Weights of a small image super-resolution model.
Training: adamw at rate 0.004, 5100 steps, batches of 64.
Rows from expert 59 of block 7, named by matrix and row number. Rows with one number belong to one neuron. Each number is 128 + 32 x the weight over its row's rms, rounded and kept within 0 to 255. All counts start at 0. Numbers have three digits each. After the name is the row's rms in percent of the matrix's.
# up: expert up (model.blocks.7.mlp.up, 64x160x80), inputs 0-79
# down: expert down (model.blocks.7.mlp.down, 64x80x160, transposed), outputs 0-79
up.36 099:055110120133140110130087159141126095083107159157107138172139125153133125157092145154147086157122109095138131144099126125174123117146184190163159185115086093126130130144206181103124087116132111112221060151126086114128131056116112084082129122
down.36 098:128128134106147130127153086176136152082111127060148151100118211104134125138110151142129095148213117134098120174151115149128110109111137116099090087114169137168082165142163130135134089083169129155176181155121142127088150115187172050150056121
up.37 149:162192159121142141101189108122139120148146123092157107153103154073093123126145159153108109166162138210147206100110125076070174092105128121087127086140142110134126052138073107156111155117157152111085153125104164108149126187151083137158164114
down.37 151:112110142130105070116079147095117101164111176143118140174140107168163140132150139145110198105069136148177167067064156134131167161147080147175177177159101104100113098143079128104097134158088132091103087104101138131143130143063126189154164128
up.38 074:131121108190160098118084125180137150084102182168095137122183132157146137109145148123141072124086094140090078117100138118112104103124204138207100131144084147125165088123238168109119078126136084143156145147145105117137133130166089108104114120
down.38 072:123182131140160180145163095165120158126156153123105132086154152130121123115126129118136057152127135127083170177165066158105084121101170115125065099089155130176129132126128078176130085111162071116156199132128067135148164112191138091161080147
up.39 102:135159130102082151089189158122125100132144139078224107102107115084080129110147125122072092152170121178154198141143097100094147077113167166110150115119146144141148084142086156164093137139123162117103075149105128102102079182147074147096147104
down.39 092:108131121135081090138078164051121129155123138170134121185152119166151137118098167205117161130103125118164151064069155112108150155180058094182142187156121102095113119136100159093103120154075168110116122094102155111130160138077153134155146161
up.40 086:114152158138124121154118173155118135102104131139116129212125152110134142141113132143150133127104158099137083143122118117146125133106146143106163175187111127074134152114212162072115080128139126113235156168104100107129136039156117065055126124
down.40 099:112092106137164175135171068177167170088119114081110137085122191107109134124103162118137085139190126146086101159143127092137109095126153094088096106117136094149108159121134136083151082092174101117172189073139145133115142085186137070147071141
up.41 099:076109136169122155139064141145103150114126128166119071169109123120087143103124119129119164162102131111135134113090107131166113108112148140103130161154113140127218151137222126127121109109126109164173157187115086093141188018161128100090116101
down.41 104:117101124102169181117157087178146137096164111074129124092151202104098106080112175115113087169206141130113116160155091132134070109114158103053104088099133148182093142100155116100156130119158106128161177141131158148129152110156149095121059151
up.42 115:124141112158126113186095147192102116120084175130106165211160130128108059111114153143147056127185138129129130149087092100180160098158143162150111124163101113124165143118185167108143067057098142160176138139123076114144145155161119107101132110
down.42 109:127109111145078135124159149133173144127094144129174153139141197174146080089092189183139128117110100107177126129056125118131178134211115112141084114157153102175091170092134159088069118162098105122134119138110094091126157121154173088173119085
up.43 114:131148174121109138069166136149130093153142110100172144161134164091103119124138124133090123101107162213155182100124147066074151110102123107104183063110137133193122092143078148141165172140128133125080170154104142132133135202182073113152144128
down.43 119:109120119124094104116091160079122107163106159161104094193136100152133131126113135151101204107069162121196164071069159111173168144147093136161165174134109109115098102174087155095104160146079128092101077126121135145155116147065131180120160146
up.44 102:143142118196109095157107146147105116129126157155152141170172155164154143116105107177164114119158147112085137141049154136176141130093169154145117176126107096114152155156206124102089060111132103094225150157131103139098121045126134106103126143
down.44 096:126118142074138138155165088169159165070141118131122147130153214121145097122092150162123061140150143135126149153078096122094108096097152111089106120116162091146129159132130156102148090115150135150167190132116166138129154055199123043146069113
up.45 113:152145171127113081110125133173106115096135144093123129164126158107098084107132147177118087101149131173170134102053071140146176081150156166131135155171096115144192154100159179094086098073125176111189113134139075119201124152135107116097145101
down.45 108:128127114154073092119146175138097160152095161110164139171147180171100092101074217193148129162124129111182102104093125101135123152178087125142116153152144087164061120135160138096069126158094119123152097106079157087123156131104156090175117122
up.46 098:146118184153102115095138105089163112133169113121202102065118105082151109140131150136093100110143193152107155158176100063058153104120073094101162125116167154159105133138051125151106159129153139137065133118100115121094092161149172170154143117
down.46 104:177160149143076103132067185100130101155101173125100135184113101116132171148148112180128165135097119105159157068114137136162157130125106125187142157156122122099114098114110143145062134167101154084064055158114129184166092129094083158154157158
up.47 104:161171129143099124151138148168124139105139149149125167161146174119119108136125115186127047113219128143176142123077124109137174066098139160124145105150086097157177158090159182132135050042145142132155160145131084132130135165111096132098137125
down.47 104:113145119125083082123136170131147144150109170168169149166124162189151071115100176173132146131098157135173125105053103125135146110199097123164104169136152085139085172132141134086076121169066121104144090136088146093143164132096150101180095090
up.48 087:140115182051115113134169161145127116175097140128195110177124156066073116160139135139095132143164150180112129082137096062093136129127127155117199122127110122118166049138080133162143158113121168114088104143101146135130177145131079102119191118
down.48 088:104109107136079085130109169069097139173108149141083152157117079181128119130133178176135183093087157152181152051086113143136156132159071115149131168135155099111116134163086159089111155155090164116135080109090116103131134129057121182165123136
up.49 140:091151143149125105146129170196090102122128156104117143172153121103112098119116145163125097121140134134175114110085096085180188086112176159137173125175100138141166151111195163071088078069109160114200098152098083116140176124135083141100147102
down.49 137:130114126141074091147157142127128162131113155103120159120157195177118079086114213186155110169138123121181127104088097106130152121190119120148100149148142081143056156123147119077068114140099096120150116115081138102153153108139200084170123094
up.50 070:096102147128160129156123092074118140162186074128131166131130144162151154122135112091164140148122107081166173126112092181124092192122141123168128081077135115178125149056202103095106126178175100132129108091147207128152124083116094113136093097
down.50 067:106146114095152129152094106178194114078115079137126162062108121166099151144142147070116086152148114177128122142144134161094106144087153118057094074090160174163136106149157095175170081140210135115144168124132108117141125116183152103095098144
up.51 134:105155159144152073145114173137108142080110162145119140181164121116115126100140170152176128093125107106112146166051133153173150129118177150145122139127071096098160169123185138078118097093124107117233147158101095117134143071138118080074101157
down.51 127:092106104103128159143187081159138178113154109100143144107143191111118103098094157149110057156217137168119124161114095090106073114122160127083075102105150084165124149111114158122138090102140099116125161164116156135146153099182145063167069136
up.52 080:137084117123134134154073154140128157128115125151130081166182124107146138130093132145147142155077070089145058151083157134151139125153133171142044093141100123106107146127203107143108090098191075178181136136148120171126165079166114070113137101
down.52 081:096093139149125176154176078155184166108171129067152085078105174089115101103101108081125093173170122129074127159161117100145122124076202119135103084091142117151107149123146122106151077090171119137162158123124129153105088083178180109133098137
up.53 110:134180178108101143125174165144137088157133142126156116122131136091076125141157145089119113174131143184143157106120117108047147106143098093143140085130158151145140049129037146152168153141163177113090125122092145186116132153170045132125146093
down.53 097:127127118114117109119072179068129101172085136159120121147151093141175141120145109143135199131080134143189157053074146150137121163129083140167163199147119085090107117114085134123107124172118132127106067115092151122165134133043139173116164111
up.54 146:140115151162137094188113164173116085114109164125111165174157152131086099128079159175115098122133136139150132132047126115188163085127156174116133160133100119109183142113203158080074087081161159118213129141109087096151114130132120109102119147
down.54 144:128123142149054107142151122127150166102117148091172152145160177160133105062070187203136123143129127118166135112080132098081133111181120115138100115151155077168077126112164162071091082155086094115146126136082140112127156118144151090183090089
up.55 129:133143165137111100168092175192103101126117155133128141186150137125139089129103168179136100132133104136150121110078092097168168062124150149118124149169078130137188149133205137086098115066129137132209136106124078100135126175108106100059151133
down.55 132:116117120142080109124154132153147140111115124079160140151150193171134083100097188195155133151131135123183151135084138091114147125217106133143094120159148077159077140134157150106078127151087065119149118123075157101139150121124168089200101081
up.56 090:123192136090136167044165119105182112137119125131175129140110110122121139153145105102113121128107165163152193062146125105069134090100099112097147114125128113170131091134043111115144204191135134129065089139151139160141140165124133114135197131
down.56 087:115094135093117104126072158084107122144106140201126148152094090178131112135153108102117187114078143128152159087115166145134132138115049142163156173180135135117125067133082131102081184196095131078146080135130147106111153152092132202117134148
up.57 112:151124142165061101157131158176072119070104183115164126155119129107101111118118119185125086129159105155134142159103128148166210094127184180128131145167100134115163208121182145124095112078105161084204121119154101146123141145142101127090124129
down.57 119:120106160160044078123167144122157137117109161097170147162155177153087080073093197175133128142122136126174116128101127113113160111176079106176113131162138080145087131122148136082090126163096089120121123127084135109133170115138197088180079118
up.58 092:148133159142153123133135175186154086116114118102185120143152124089103116133128096172109091089133109160086120114100072071127194088153151121105167081142132162104165165074113147132098112097126214127103128120120089095073097211124099116145178141
down.58 107:129124100161086110109121184091105111186093167138109156158138131160127071123120171162159152114104148122192114109100165098105131137211097125219110150139133106147121166127116147111072156162052127108114064138123127080157138124079170140156148101
up.59 089:141098148197126124137091147116122110080137143147084115189092102088184114098143148128133129121121097094139090092114135130105124115141157151117167155211124146078190167122197133146101123112103102171222117163142086139122128067152117099092076132
down.59 091:139100148136150150156139085191128182095169136075109147092145200100128124094104140106134066200211121125126137145119138124111120102125161116092100110116153119152102134094168089116158090111173101137207189141113084112088142128147118087141067131
up.60 151:137133158144124117129139166182140083106114162115142157161158125084126115135136152169111095123155132104146129115065130108159171084134166188121136129200103135124187170098206179117079086063114151101205143143116076123134115147138101093073162134
down.60 159:118136136133084102130161152146141162115085158104150156115159184167111073078081191198154120139153118120188140092074142088119136129197076122136101145150147087145066149128142144094083120151080115111144119148070151099130135119123166089192104095
up.61 092:134142122171151085162100147140079144105130106146132129171153139123092098100113115119152113114138093131129142147117108152144146152112133185125139182123082147105170168128197175082095093147140097095227103179088102116143143033146145072095076146
down.61 100:102117139129119143154174073175142166103164128100132141093123174095111099122124144168113083172181126131092133173132124139108052072094186140083087092084151115162135152111147161100133058084153117124159181132149135170111125121189158072155088145
up.62 106:113147103145099097162111165163096087101115156080114095196118145108098074125143124151125130127105100143144112137082100151199183082101172156108108152142140126094158156104153170097101092055088163091232138163096114119139134129124108130083165119
down.62 097:128119103150066089124126140163142168118074130090147158125130162152154071089086191141139086169170109107192152115081152094106135164186123098105065139160139081164093165109173141082107090155137091129138113140078153109154143138145171105158108077
up.63 090:103159166095153094155141153194133118170068137107117115194143164123115131154146144137141113148089101144172128097070103169178152073117135144106154094172083098139164151091180148064104131099114167104169109074083079159141131144154090154074136136
down.63 083:150123078115129081141133108115127171103073162105112142099101151165146054103085182159153109153138133132180105089107147102108121151185081133142110128152150088137090221146145147107100130138100109149129163089095157088142174149134210082162119087
up.64 077:119166119152121100158102106141127137083114137114093139205106139122143095093138118161123104111139125065133096155091115092146088126084133108115163135117166125090182186125211159108076075140161111102225161138094121109119192103122108150092075143
down.64 075:113120116106135174173158081166117123040144100087125125100161171119112095097111125124126086168205119174062113176133099108136142144090159100102114106095118130147127117123166105073150102100164127143160188132145157186114118072190164080110128133
up.65 079:118125131132091105155089164142131152111082161109150117145129117144104156080068139172160164110119117125115129170112102139166090134091120125172150212103084076093142184134202141070088124089124145104217128159122104125122135053136130088086127127
down.65 083:141095122128155179131144093163170159088146113097133125070151196106109141094120145163132057162194127154106145149144095100126104081089170084109123084073126129154124180134147110115109083083160111136174177141134112128140099092196158089119069106
up.66 090:138168162117112149147113125128183157179161100142172082153103130145099184146148110125132132138081119171159171136148092095108105107094143065133122095063106090180120113139060086138111190179120154117058187141128157115085126129168089095152108156
down.66 078:122154108068139131093067135084137113160121140185090106172121086175194148182156106103107153101127162123129143066096132183146160156106117136169172198190115123116147096157106136122175134141157106132125145141120173129128131134085098203091162164
up.67 095:129129128122104129178119153150095112068139184113117149179162124144113110095095162144143107123125158121116112126050159140199119135097179179168124156167121123120154158139202109114126101125139131135207095107117043110144160073120189078093132133
down.67 089:156096095124151142125180103148135176086142138115115100111106209128108090120083140187155077145159141115072106121137086131119092104106173123089142102099179097173092158154143159100132094055125124160197176149096137158127160109180157098129081104
up.68 122:159173137137129096156104199173085146099119187133124147168135124146127089105138100178116066111181133158152125142069088137158207061124203133134125122171113153149138131088182123114116075093125174129161103131122068138115149126137085115102130108
down.68 114:124130107140080075094170153121124148142085146128145136147151186148126058083104189174150118125112133129189120092058122126103125129213089129154107176172107083155078159141146156084086116140086131162178136133107128087151182146139171112147140114
up.69 094:143175165104137098093167184185128127159112144150139102109087134080088114127147125177110081113140130125181148104097099089109212096155126156093184111166153098175212143112113195144088106067095135116141143129123134151141129154152091118126171099
down.69 095:121140127120060082151123145121113137139116163113113120167134135161122090112097194200173157132087133146193154094096158124141129116199070123171113169162108099139083132135120134055048126162107135093102084116068135086146159128100161129144114114
up.70 087:104167182130122150147107167122116150120150147107102098182156134122099124103117128133186133098115103124095118185114112164178090126120165158136133145153092091122142158087214118085058098137141111105230133121086090112119169076123117101065165132
down.70 095:124091084108160164141172091188143147111136107124130103075134184128103108128111127149118048134190122139091118150145110102142089091108176098073116079119158109179107150115137130094165101089164113171177155141135139133132133102215163082121081176
up.71 141:139154145148096117181108140144113079103126195138121146187153154116116099124117169175120084120148124119139104129076135138164163077125183167124136147195106142101190162107185146069111053071151130114218153115113092116130129143135111129085127121
down.71 136:114123145132075104127155146129160155102110137105141143173140199180127086087080201181167095154145135131169130116080118116100132125189115111139067114147160080172069141115144130068081136157092104115147127131078143102114169094144137084175098091
up.72 082:111171082151092161158116189103117136104096166130133126187126126180115101129119129094184162141151138055169138106106141125095115116113126101160141162109134065140171184109233124127117070113093118123215129134133084123120135098126128101091120096
down.72 083:132124099098135171168172108216169154049126107113134112066151159125109146153090114136153074148184119132093108177120112096099125136102137120076108090085149126140097165088176089137165108110141087160154192110141112145119139157174150093149069127
up.73 121:147133156120076117097178154119166103147167141087181137128118128081087123117147113162114119161096141193130180099155112084099210088178114100115142084128147140170154113109030154142125186120105163145104149093141119108116129191181119141150140152
down.73 128:114124134163073114131075176091103106167111154153131127184105117153118110108130145163134195111068143117144140097065137105135156128154075142196138192156144133112121120144100149101054160168066135102112073145110143130163140147055142175165142114
up.74 086:123122133145120125164097187132083097097131121111117120159156109131144106119128128170171082127101094072122055158084091166126108095095125187123158125163133102075153167133164163099059073145169135097199150151127088104119111048107132098107166147
down.74 085:144059097101129157131185087195133184146125128116145131112142146092113096135121108136103082151198149134081129129122119123161091138126137138090150098071159114158126195131124102121160105109149126185199213146134145081096150128164178091111091098
up.75 103:066156141137146121141064178089095155050142168125106133140121157135161134120118157147148123096146122086113102146085166185156128089113169180154118136145129118124144188131209145105099091130165095111216166139099124138143151075121117107071106106
down.75 106:126121115076171144150165071186139165094135109092113115122111188123117125136091159149140097169208145129090124192126117114129099107093159106086104130100139104182108140108164105128142110068171097116142211121134144151112131091183150068122072156
up.76 113:134160153131126104142166191175112097096124176107142130163141121097093109144125146176104113134116138114153118090074098147173204104131175151107132133180107136126177120098197153106091102055072119115214118148094078106135175150120085128099118123
down.76 119:113128123144079075129157139143136149111101159088138137147142173140129082048090195207155115142133143120188123104091143101130143138196097114132086128161150094142102145131135144062074118141085108124133103104090134109149186136099179109186083092
up.77 102:109155109135130097167119175180103125078111203112115110192173112123106077138140156120138081096153117116141145137074084079177182056139174181143148147167117116168151131125160130121072086080126120112184156103126089123132117161127078140098152118
down.77 094:104099136122135107111159167105121135120098194116166174126118136181122081124099196185155121146146157069161125117095137105169176135234091133099080147135133106149088176129129126092092147146072101145140138125096120101133189147137175097162097099
up.78 117:078128133166144114164120186138126139119095175151118126168167121109121116106102138185142101138110085140156111133058130178179138114132170164130133169112125112108196164124205144108098077121135122104220134167121093138129148047138148070100135140
down.78 118:140117114107134166138192093163145169082161116104156128098145205140135114105073150151107075165183126123113140129093109103091085112137159101085094102109128109175084149133135135103143092123186088120134202161126143135098154077180136051146082115
up.79 097:145168121147121124169126148187106128135139162144144114180154151085095071149127116155126083101152129129119129168032111149155148078117162176126086143094104156126173174151172185100081071066108143133180124096105104115131146174122068130092128123
down.79 094:113124130151084102114127123115122127134099106117169117137132146163142083073082190187150109127147130115180096123053112099125095121223116097177088112162134128163112156117173139105085101135059094139147134118106165084142143143134203092154106071
up.80 101:090169170128147116132090139163111119100108174162114137175108132132131119153100117161142112096107131110129091128077143128152117119124145154139136115126059087121189118153205157093117125105103110091234167181105071127143098039143128112080139167
down.80 111:142139121097131160154156042174137159123155124105131163063141213096122136103105154121119075143228144134101143173141099118100103096126139100096106100085158105152102156104125119106156090116141114144151160144100154166098150062149119069128072134
up.81 087:139110130137129109166181135201082147110115128107147129168153123095075066121125164180100062136158112129144129102156101112137220095116134143127161152164145113145130121121130204157144075054100131141141111117126084117136124181135045098134144103
down.81 102:124174132149079108135134112069129112156101157114162138158132166152120069100118193176158146087075142117171111112081133095132142143204093116176119112159097115154051157110150117096083145131097135088147061130102127073129145141069168148166110120
up.82 126:142164128132155107157126175192115090145118158143132118177169138138059084122134162183173083134140086137140108169054098137147183091126129131140133153180119142150190135099176187124101100074146159095201134132130073097135116115148097117096131128
down.82 127:120099113139067091131168127147154149129102129101162145126150200151119055088087217171128126156125103139182098114081113095108125141203095143127110132167135101148057142134124148086088126148098099132135126129096145096132183101122156084154090069
up.83 088:094147101147118102185089155115137119099123153127103106175102123152101110124103139159145130134121109106104081137097132151145148131125140143139111170091104117166195152115208123082091107134152099134243162163112070083116119076112054105085113084
down.83 106:130107112127141172115174077198138177106180129094130110072146195134140108092114131152124037151193106128090145184134103125125090107143137109089098092113154140159091136119145118125156097107161096127165170141119139149112123084187164089129059155
up.84 085:139126144188135125156088150143103144115155142152126136197145127147099139109121131145143097144113106115122076165034111139182112100129147168096157139141111114092156096111217178082101091138123150128241138141135090101131135106122167091082100153
down.84 087:123107108120144131126169091189150145078130120082095125092157217120126131081099167142134078165157117152079126154149124136123102125100176132098110061082160108135089148123165132138164098098128122139162187127152117124094151129170153054144043095
up.85 103:108113107153159117153095104140114134086086195103099152175115075125171120147097129165160124109131101121136113126086131149125096081120135136160146142126122112149156165105213152085098082111137132055219150118122085102153113050135116091068098153
down.85 104:120155129109158168144170085195158138092144127088101159116127200100109126115095133144159061156199134148101113164156093113137110117122165107083057094120161114157120169118150098119158106105161123142155198156110145154121141094205145079142076124
up.86 105:115116165139111140187141150133118099121113122144124093172154148154152121111115133133151112110118099088089152184116104170118142091144175139148148168113091128114177137148201124064072118115155139108206143169117072116137154018144105093062126109
down.86 102:126088139098165148117168109167143161069130134093132151098158207108125104115112159149155080171221136143104141158125111123123083105117156136065109089136132095150096137083135134111164087111137129164174170160149140100136152087160161035143081132
up.87 093:116137087162135119141105169155131107112140155107099157183136149141122140106065120120133111118147129106111124146093106198115164124109160181122096135154087125149181180137216180085168067113114098143172143093109052128076140090117155096107062143
down.87 080:143127112140095131144206116135129178106155144140129148124122192129130096123107157131115046128166163114058087179129091099089089143115147132110067142124133125158121164097131168128138104073130129161136182152131089182142154078188135077201106137
up.88 119:129147174142107153091142112140180115169151112083193159109125119111104193112123168121122131163125155151132191103131148101078121138076107106083115121063189128163126091135087092151167208175120127113072146124108173127169096146145130108182130077
down.88 107:125100201121139132110090152089099127136159123136113112158090064086182194144132085126105148101070126166140153076111161161119151124112129149167139159135119162120149035142059108103154133126137147096083118116135137166145121150095059185137162168
up.89 108:142149143100089107167172175167104104130123149101133126148165120114098105133101153187111096154125165171155117127087054125152178054140148195117134144179106130112158168134147161091131065072104140115184133120140049101161142173147115144096158149
down.89 107:140152129160070096112156154119130135131107193122127147152135160169124081130089206202173124138133143113184122102111120096131153140215091112165107160168134105166080178116141152093095151131053138150150103142076135104133166107095155125167111098
up.90 079:115099125143129115201109105093140120119146156138078133195155135146148192114137113133163095163089091135136092126118132120145070087103117134152126140131092084102193115097221097124094119107116100134223126151196072088129112107140103146093131117
down.90 088:138084110123182144144165086154160172084126133100134130107144216091136105153082145090114069155154125136075127183141091148127135103129187102102104096098163134160095171126158075126172098109146101167197151148129121168091171115160119074140100140
up.91 080:112153085130097144177042157128136082064149119137113121124136092112093125201135078110115184127131132136166096126127103159115206179139157098126137145096133141104077153143166166152131209127094150137194099123131117058111113123096123160115109124
down.91 068:152132166185125112095191132112105187145111135030140140097110150127098155070123148098130071166148148131175147188181097106166121115136156106173085134185115119136089160102129101120164107129147111133124109138092089158211144109139116119182120153
up.92 104:142129113148120069152097191151100101110134187097146122188171141085105117119100117180111067120156101140113109117069103162168183087151194152123128114176109113122151194148190173098093094098127156120187150122136073123097138142155109131103137128
down.92 117:095111138123090095110185129144122177100106128119143124131133181161111071111070225185145139168114141129142115102079125125123146121193090135159100120163122087158077166127140154094082137141080123142117114117068148117120164109135194076176099095
up.93 069:134119128082146146092127128120193171159165106065122132075107147115117114151161145086112104142160151108100138074152134095082097167126101105099176160102117139168093105123116149114080145199141097179103093084212158170160164063108153133125159128
down.93 054:127139163125149156085131158152131126074165119112164101076115136072112156111108120099130137150095086114068097162151079144189169108046116144098112096103172174101170078141140131181122106101195141126122153104158133119137110175152085133073091179
up.94 102:145132185145121098070176181132127101136163162101150164162119149113095125127145159147128105108124196201125196097161136090117179083129108132111139099139135149126160093124055140156152168095125191140115108132112079118129096194163098127122191093
down.94 115:098125151154056102125097135081108104166099198123131121184129115188125104106134149186121174098068141141167136089087128104105162129165078135166116174150122127121091133153103134084093125177038132117126073096104133135140147148064144152156145138
up.95 138:112144175159119126151106161129113108101117184127129103175124145146137141119122145162113100115131119096120100150083137154160116109117138155102118150149086138106185151110170163030100088070156109121224126169113099120165156048173117071072136127
down.95 136:106123145110123147129165097158128186109147126108140147107147195113117132083117149190120077170224125170113117189108118106108102112095148087087078104110143072152083146108136150093136077109164100120129175146108153127109147077157148055144075129
up.96 108:124128138095131101131096156135081090092103146137091160148156104104092080104107131153160086116124110137143116110090098113170196058108178159123123125164116167139156120123200170105094125040136141137218134091130088109144127144137059154090156119
down.96 103:140099165127075119128152133143144152117085154095118150155137210153115073066099198178156104164149126120189103127104131096125144127219097122143089150141141075145067170122133129078085119160090102139163117124095151084136155110122155130150093095
up.97 085:082155130156156127168099168102134107128149148151098157186139114086154159134126140144095132165149137107111095116106131135196101151124153164138158146137140101067141152121237159099081099079098119137239163133122113102142156099107135072097145122
down.97 093:139086132129128157162164078176146161129117129077136128101125214138126120077092151130172069178208106142106118144130094139110121113103180110101088106088156178169098140155129097163146092114126120135168193113142105152121136072188161095119081123
up.98 098:090135110153107113115080167166085136071110133128134118144134129114164121128143123209131089120109100088136143147054172119170115120150174176154109139120063128105180113143211143102088075146133100109229127131128125120118126081150114119082117162
down.98 097:127115142110148161183182112195152151072148124088127162091134199126085136129097162135135063167213141146094104189134098120106106081096151099098104093098118125139126154120121152103142090105174114111162162128124132132075143116181123079135064136
up.99 065:087116168119169118094126100090135123213102099144162065054104128132120154115095107083138148149157121118091118143157186139113072153181129119114169094149118148131152080135110106172121163199092127161095105156172196131112095073122089137111139125
down.99 060:143088148117171108131117132122176146177154113074129079079112080087134193142161098083105115154138127173115157148150144146165152106107105140130157096152102099088120144124131106154153133121224113164091132142147127155097066128145079197059155179
up.100 085:187131151115174116174160191163129074111133114102118159135166119130117171190099164171122086121106184161148102090103120082146183111116109153123156112183134154142155151100202153153118065094150172123151150177145100170157145151104089142145161154
down.100 084:126136115144085087158114140113139130110075151168138144174116155138098068095085185137142148179095142078188119135112127094140158130252094104161118125167109131135088158125132119124096120153092125085126097124112134031131129130084163128155116092
up.101 126:114137169123122133154124183159100102102118177096129134168130143106103095156090154192108116127146122131165095113067124126174193073104155169118140113164103093106154158103216158103071122062130131126199153133102075117137141140146105114066127154
down.101 136:145136143122089079119175157163147151114094146113161146128134170129135081048099192193153140140152132127197111118093102086096128116204104112115112149141148100154053147128128128097068106153094105117136110119072142085127149114119179105186100094
up.102 113:088155112169117082150121163151113130151136143120137122183137103151114118134118181155155122118151119111122132162114131147142101150129169196109156181170092136137170166148210153089124091078115119124221135149085099092149133027139124086085093132
down.102 107:076099125116134137129172102174154159100140129085126142125129192106111134104110151152130057157238140137083120177125128096105122110124147113073110140091156094142119134108139150093120087084184133143129194157125127133104117095197125071129058139
up.103 080:150116103160109145156098139136105165119108098117115174161117106119153120088133140099097141111169123096153114084078158169239052078140079133107113139138118101116133124125188162148118100140101116046227165139128120104146112102107144090114122113
down.103 089:133090124154168184148188074207135156060150105118084130100135181129130119137093146132123056154144123147107108179147159162097119113098143108089124103073175123107128145140134136144179101118166100160180175145133144157068111140181151085132090110
up.104 112:159121174082112186109159114098146112125137144147142138067140130046143136110116170125105125144135159149140184111176111105076150158141144089081128130102159126143101077155041131158150190163091171122041166110099109121124068148119137117115140116
down.104 118:141116161151092114098116163072116125135133181155109128179117120142139179130142104134089166099103149103155113059095125105133150111115126151193151181189113136081120076088080143107128142142097156112076086118125117181184106137076090193168143182
up.105 092:122137152152169128187102159118124149136137123116104132144123100166128161098115131123145093119101113140132103135077126123137113092165160166143138133133090102134148163120227176079098112106206104093198155104098094134127116042145103127027121160
down.105 091:144129126110134131139170081185159166107135091073123119090139174107112102095114125114093099155204139135087130153133083116164135116095165146092126087092187099146115158121139114130159072105165113177140201135139144126149125074192167078157056148
up.106 114:120131151149138134168121145175102117084142139143081128167179127137076066156094112120155112121163087133144115098057083124184192093145159171148141134166087143145149161094211166118126082099133136125179137154074097130127192127143097127074132108
down.106 094:117139122129131127122147127150128140144095149121184144104117225165139058083128183190193143140188137110163131132115097105160125168199158132138118152181121125147097169128178120091107130152083089097147127117123131104118167108157162092155103050
up.107 091:088174107172145116149142152128096122122151141157111142187104131117141190098080142139159099129085097106168134137080140147190121123082143140090120146117075078119143147122207104078085137110110116135222094152113094134125143083121115096044110102
down.107 094:120100115091170157118167091160116178117164113078143138100117206084132122097073128124112084175180158140107097132097133121086082115067190120084100107078138095145110175092126132082155117122162112112187164136103150131104150090189133097138087136
up.108 110:136139142136152141116128132191088102139146161083130139136167147125102125120146176149099086117101163119134111083084082106118180092133175163141163096156122162131165120088126183148090118051113159117203130143129086116153149155181060167048124161
down.108 105:129136102125059104130133137119124158141098177084141135133153161154136051081093176160134105155140136113169143106133151082129130148210081141152092123157117106138088140090164087126092117175085094132129127088050144058122140121119180117150115060
up.109 092:088127156141139123162095154091092125116115144131097119196124141139117143142124143170155107148120105067149116135086142124155099161128158154190141147152133126107173165124181196091107105103171172110238115153098122134131140033153152073101107135
down.109 095:131103119087161119128117074199166159100128106080102132092160181096099118099127121123164076158216129142088122167154110132151128103081140146085113117095127100137132116091169124095147076111192111121164188121137114137081136113187159069114080112
up.110 092:177152103121128133163129164154097084071148166126168134176142166102139070128102175179097081071148121146123117146090085182171171068133161151098132132149085137125156138128165137132088063109169156130172132148092052114139146131100091118089135155
down.110 090:119125116137073099137154129113120158133114163087140175113148165160120091098112208180159100155127152124170087104091131104139133139198079129152128128163151101167113180097147164079068104166078128132169105113072176093096163125129183093178113121
up.111 096:064169124146157132163116144161113115088110162136103152173141182145102150125096175167148105081120110110147124155094141115149107072125151162124166141169086097124179186114198162090102123123154106166224114151110082125119138083115126134068136179
down.111 087:128101110098150160136179109192141167077132116088161143115112158127098099089102121113117065157212138128132122177128117137145092088113147121101094100103160100150091157147150132142134083098167100179175213117133149140119128114181163064151065112
up.112 119:136168177122112148065167114103125093149152120099151123130127144074109167118151156148104102147154141199103199103110095086086117084091077116057144108132159113142147076161077106166173132133126130092075128115110171101112103176167067128141166108
down.112 117:100131170147115109119080187070113111164107157153141116185139065152153137149146138155090184095077114138171168050080158154147126160154110136166158174150086121122126086154095155096108122161130122094128095119099134147112123136064102202154170149
up.113 074:111146132135119151093131136157104111092129124107157111148160146140059087182148143129113121125150160167119085107158067129131163121210127126105141096170152140177148162118086142134133148115104168122097143100187084180188174223123076133132170083
down.113 078:128153123158115128119115157077124139142077139156136141131120122168126108124137178158112213113063125091197137116134148103146149152192062122205095130196104111135113155127115109169082168176055109124082069113097147110125135150127161121128140098
up.114 080:126141171115130110091090091102139176164145102109140097122057165131147167144165137143155140130121126096181169136179139072100040141154090117120108111110179105149144104150067095208108137132173110157104108118099206143142156094118137093172121137
down.114 081:109153143087152156156101131133147120131163109166150108117146089120143196146105042130103141108172114137113153122150134187108133122060126110077127143111121154066119070143138090112182096106206130099105171096150115169127123132128081202120137197
up.115 088:110173098126115119147090135167139205071127141136101108169132159088172131151161141131153112168147145117118113122087142127162133143088185141180132145093134113121149147159177143078118095078178135088205170152101096085157143091183113152057091152
down.115 086:121116107137130163158157099182153154101136091081140125095118211077122132090109137153146077127211113153107118187141111136095107120102182126107071117092124123173089180095115151098139064088126129160153161126136145148113153080143180091149077162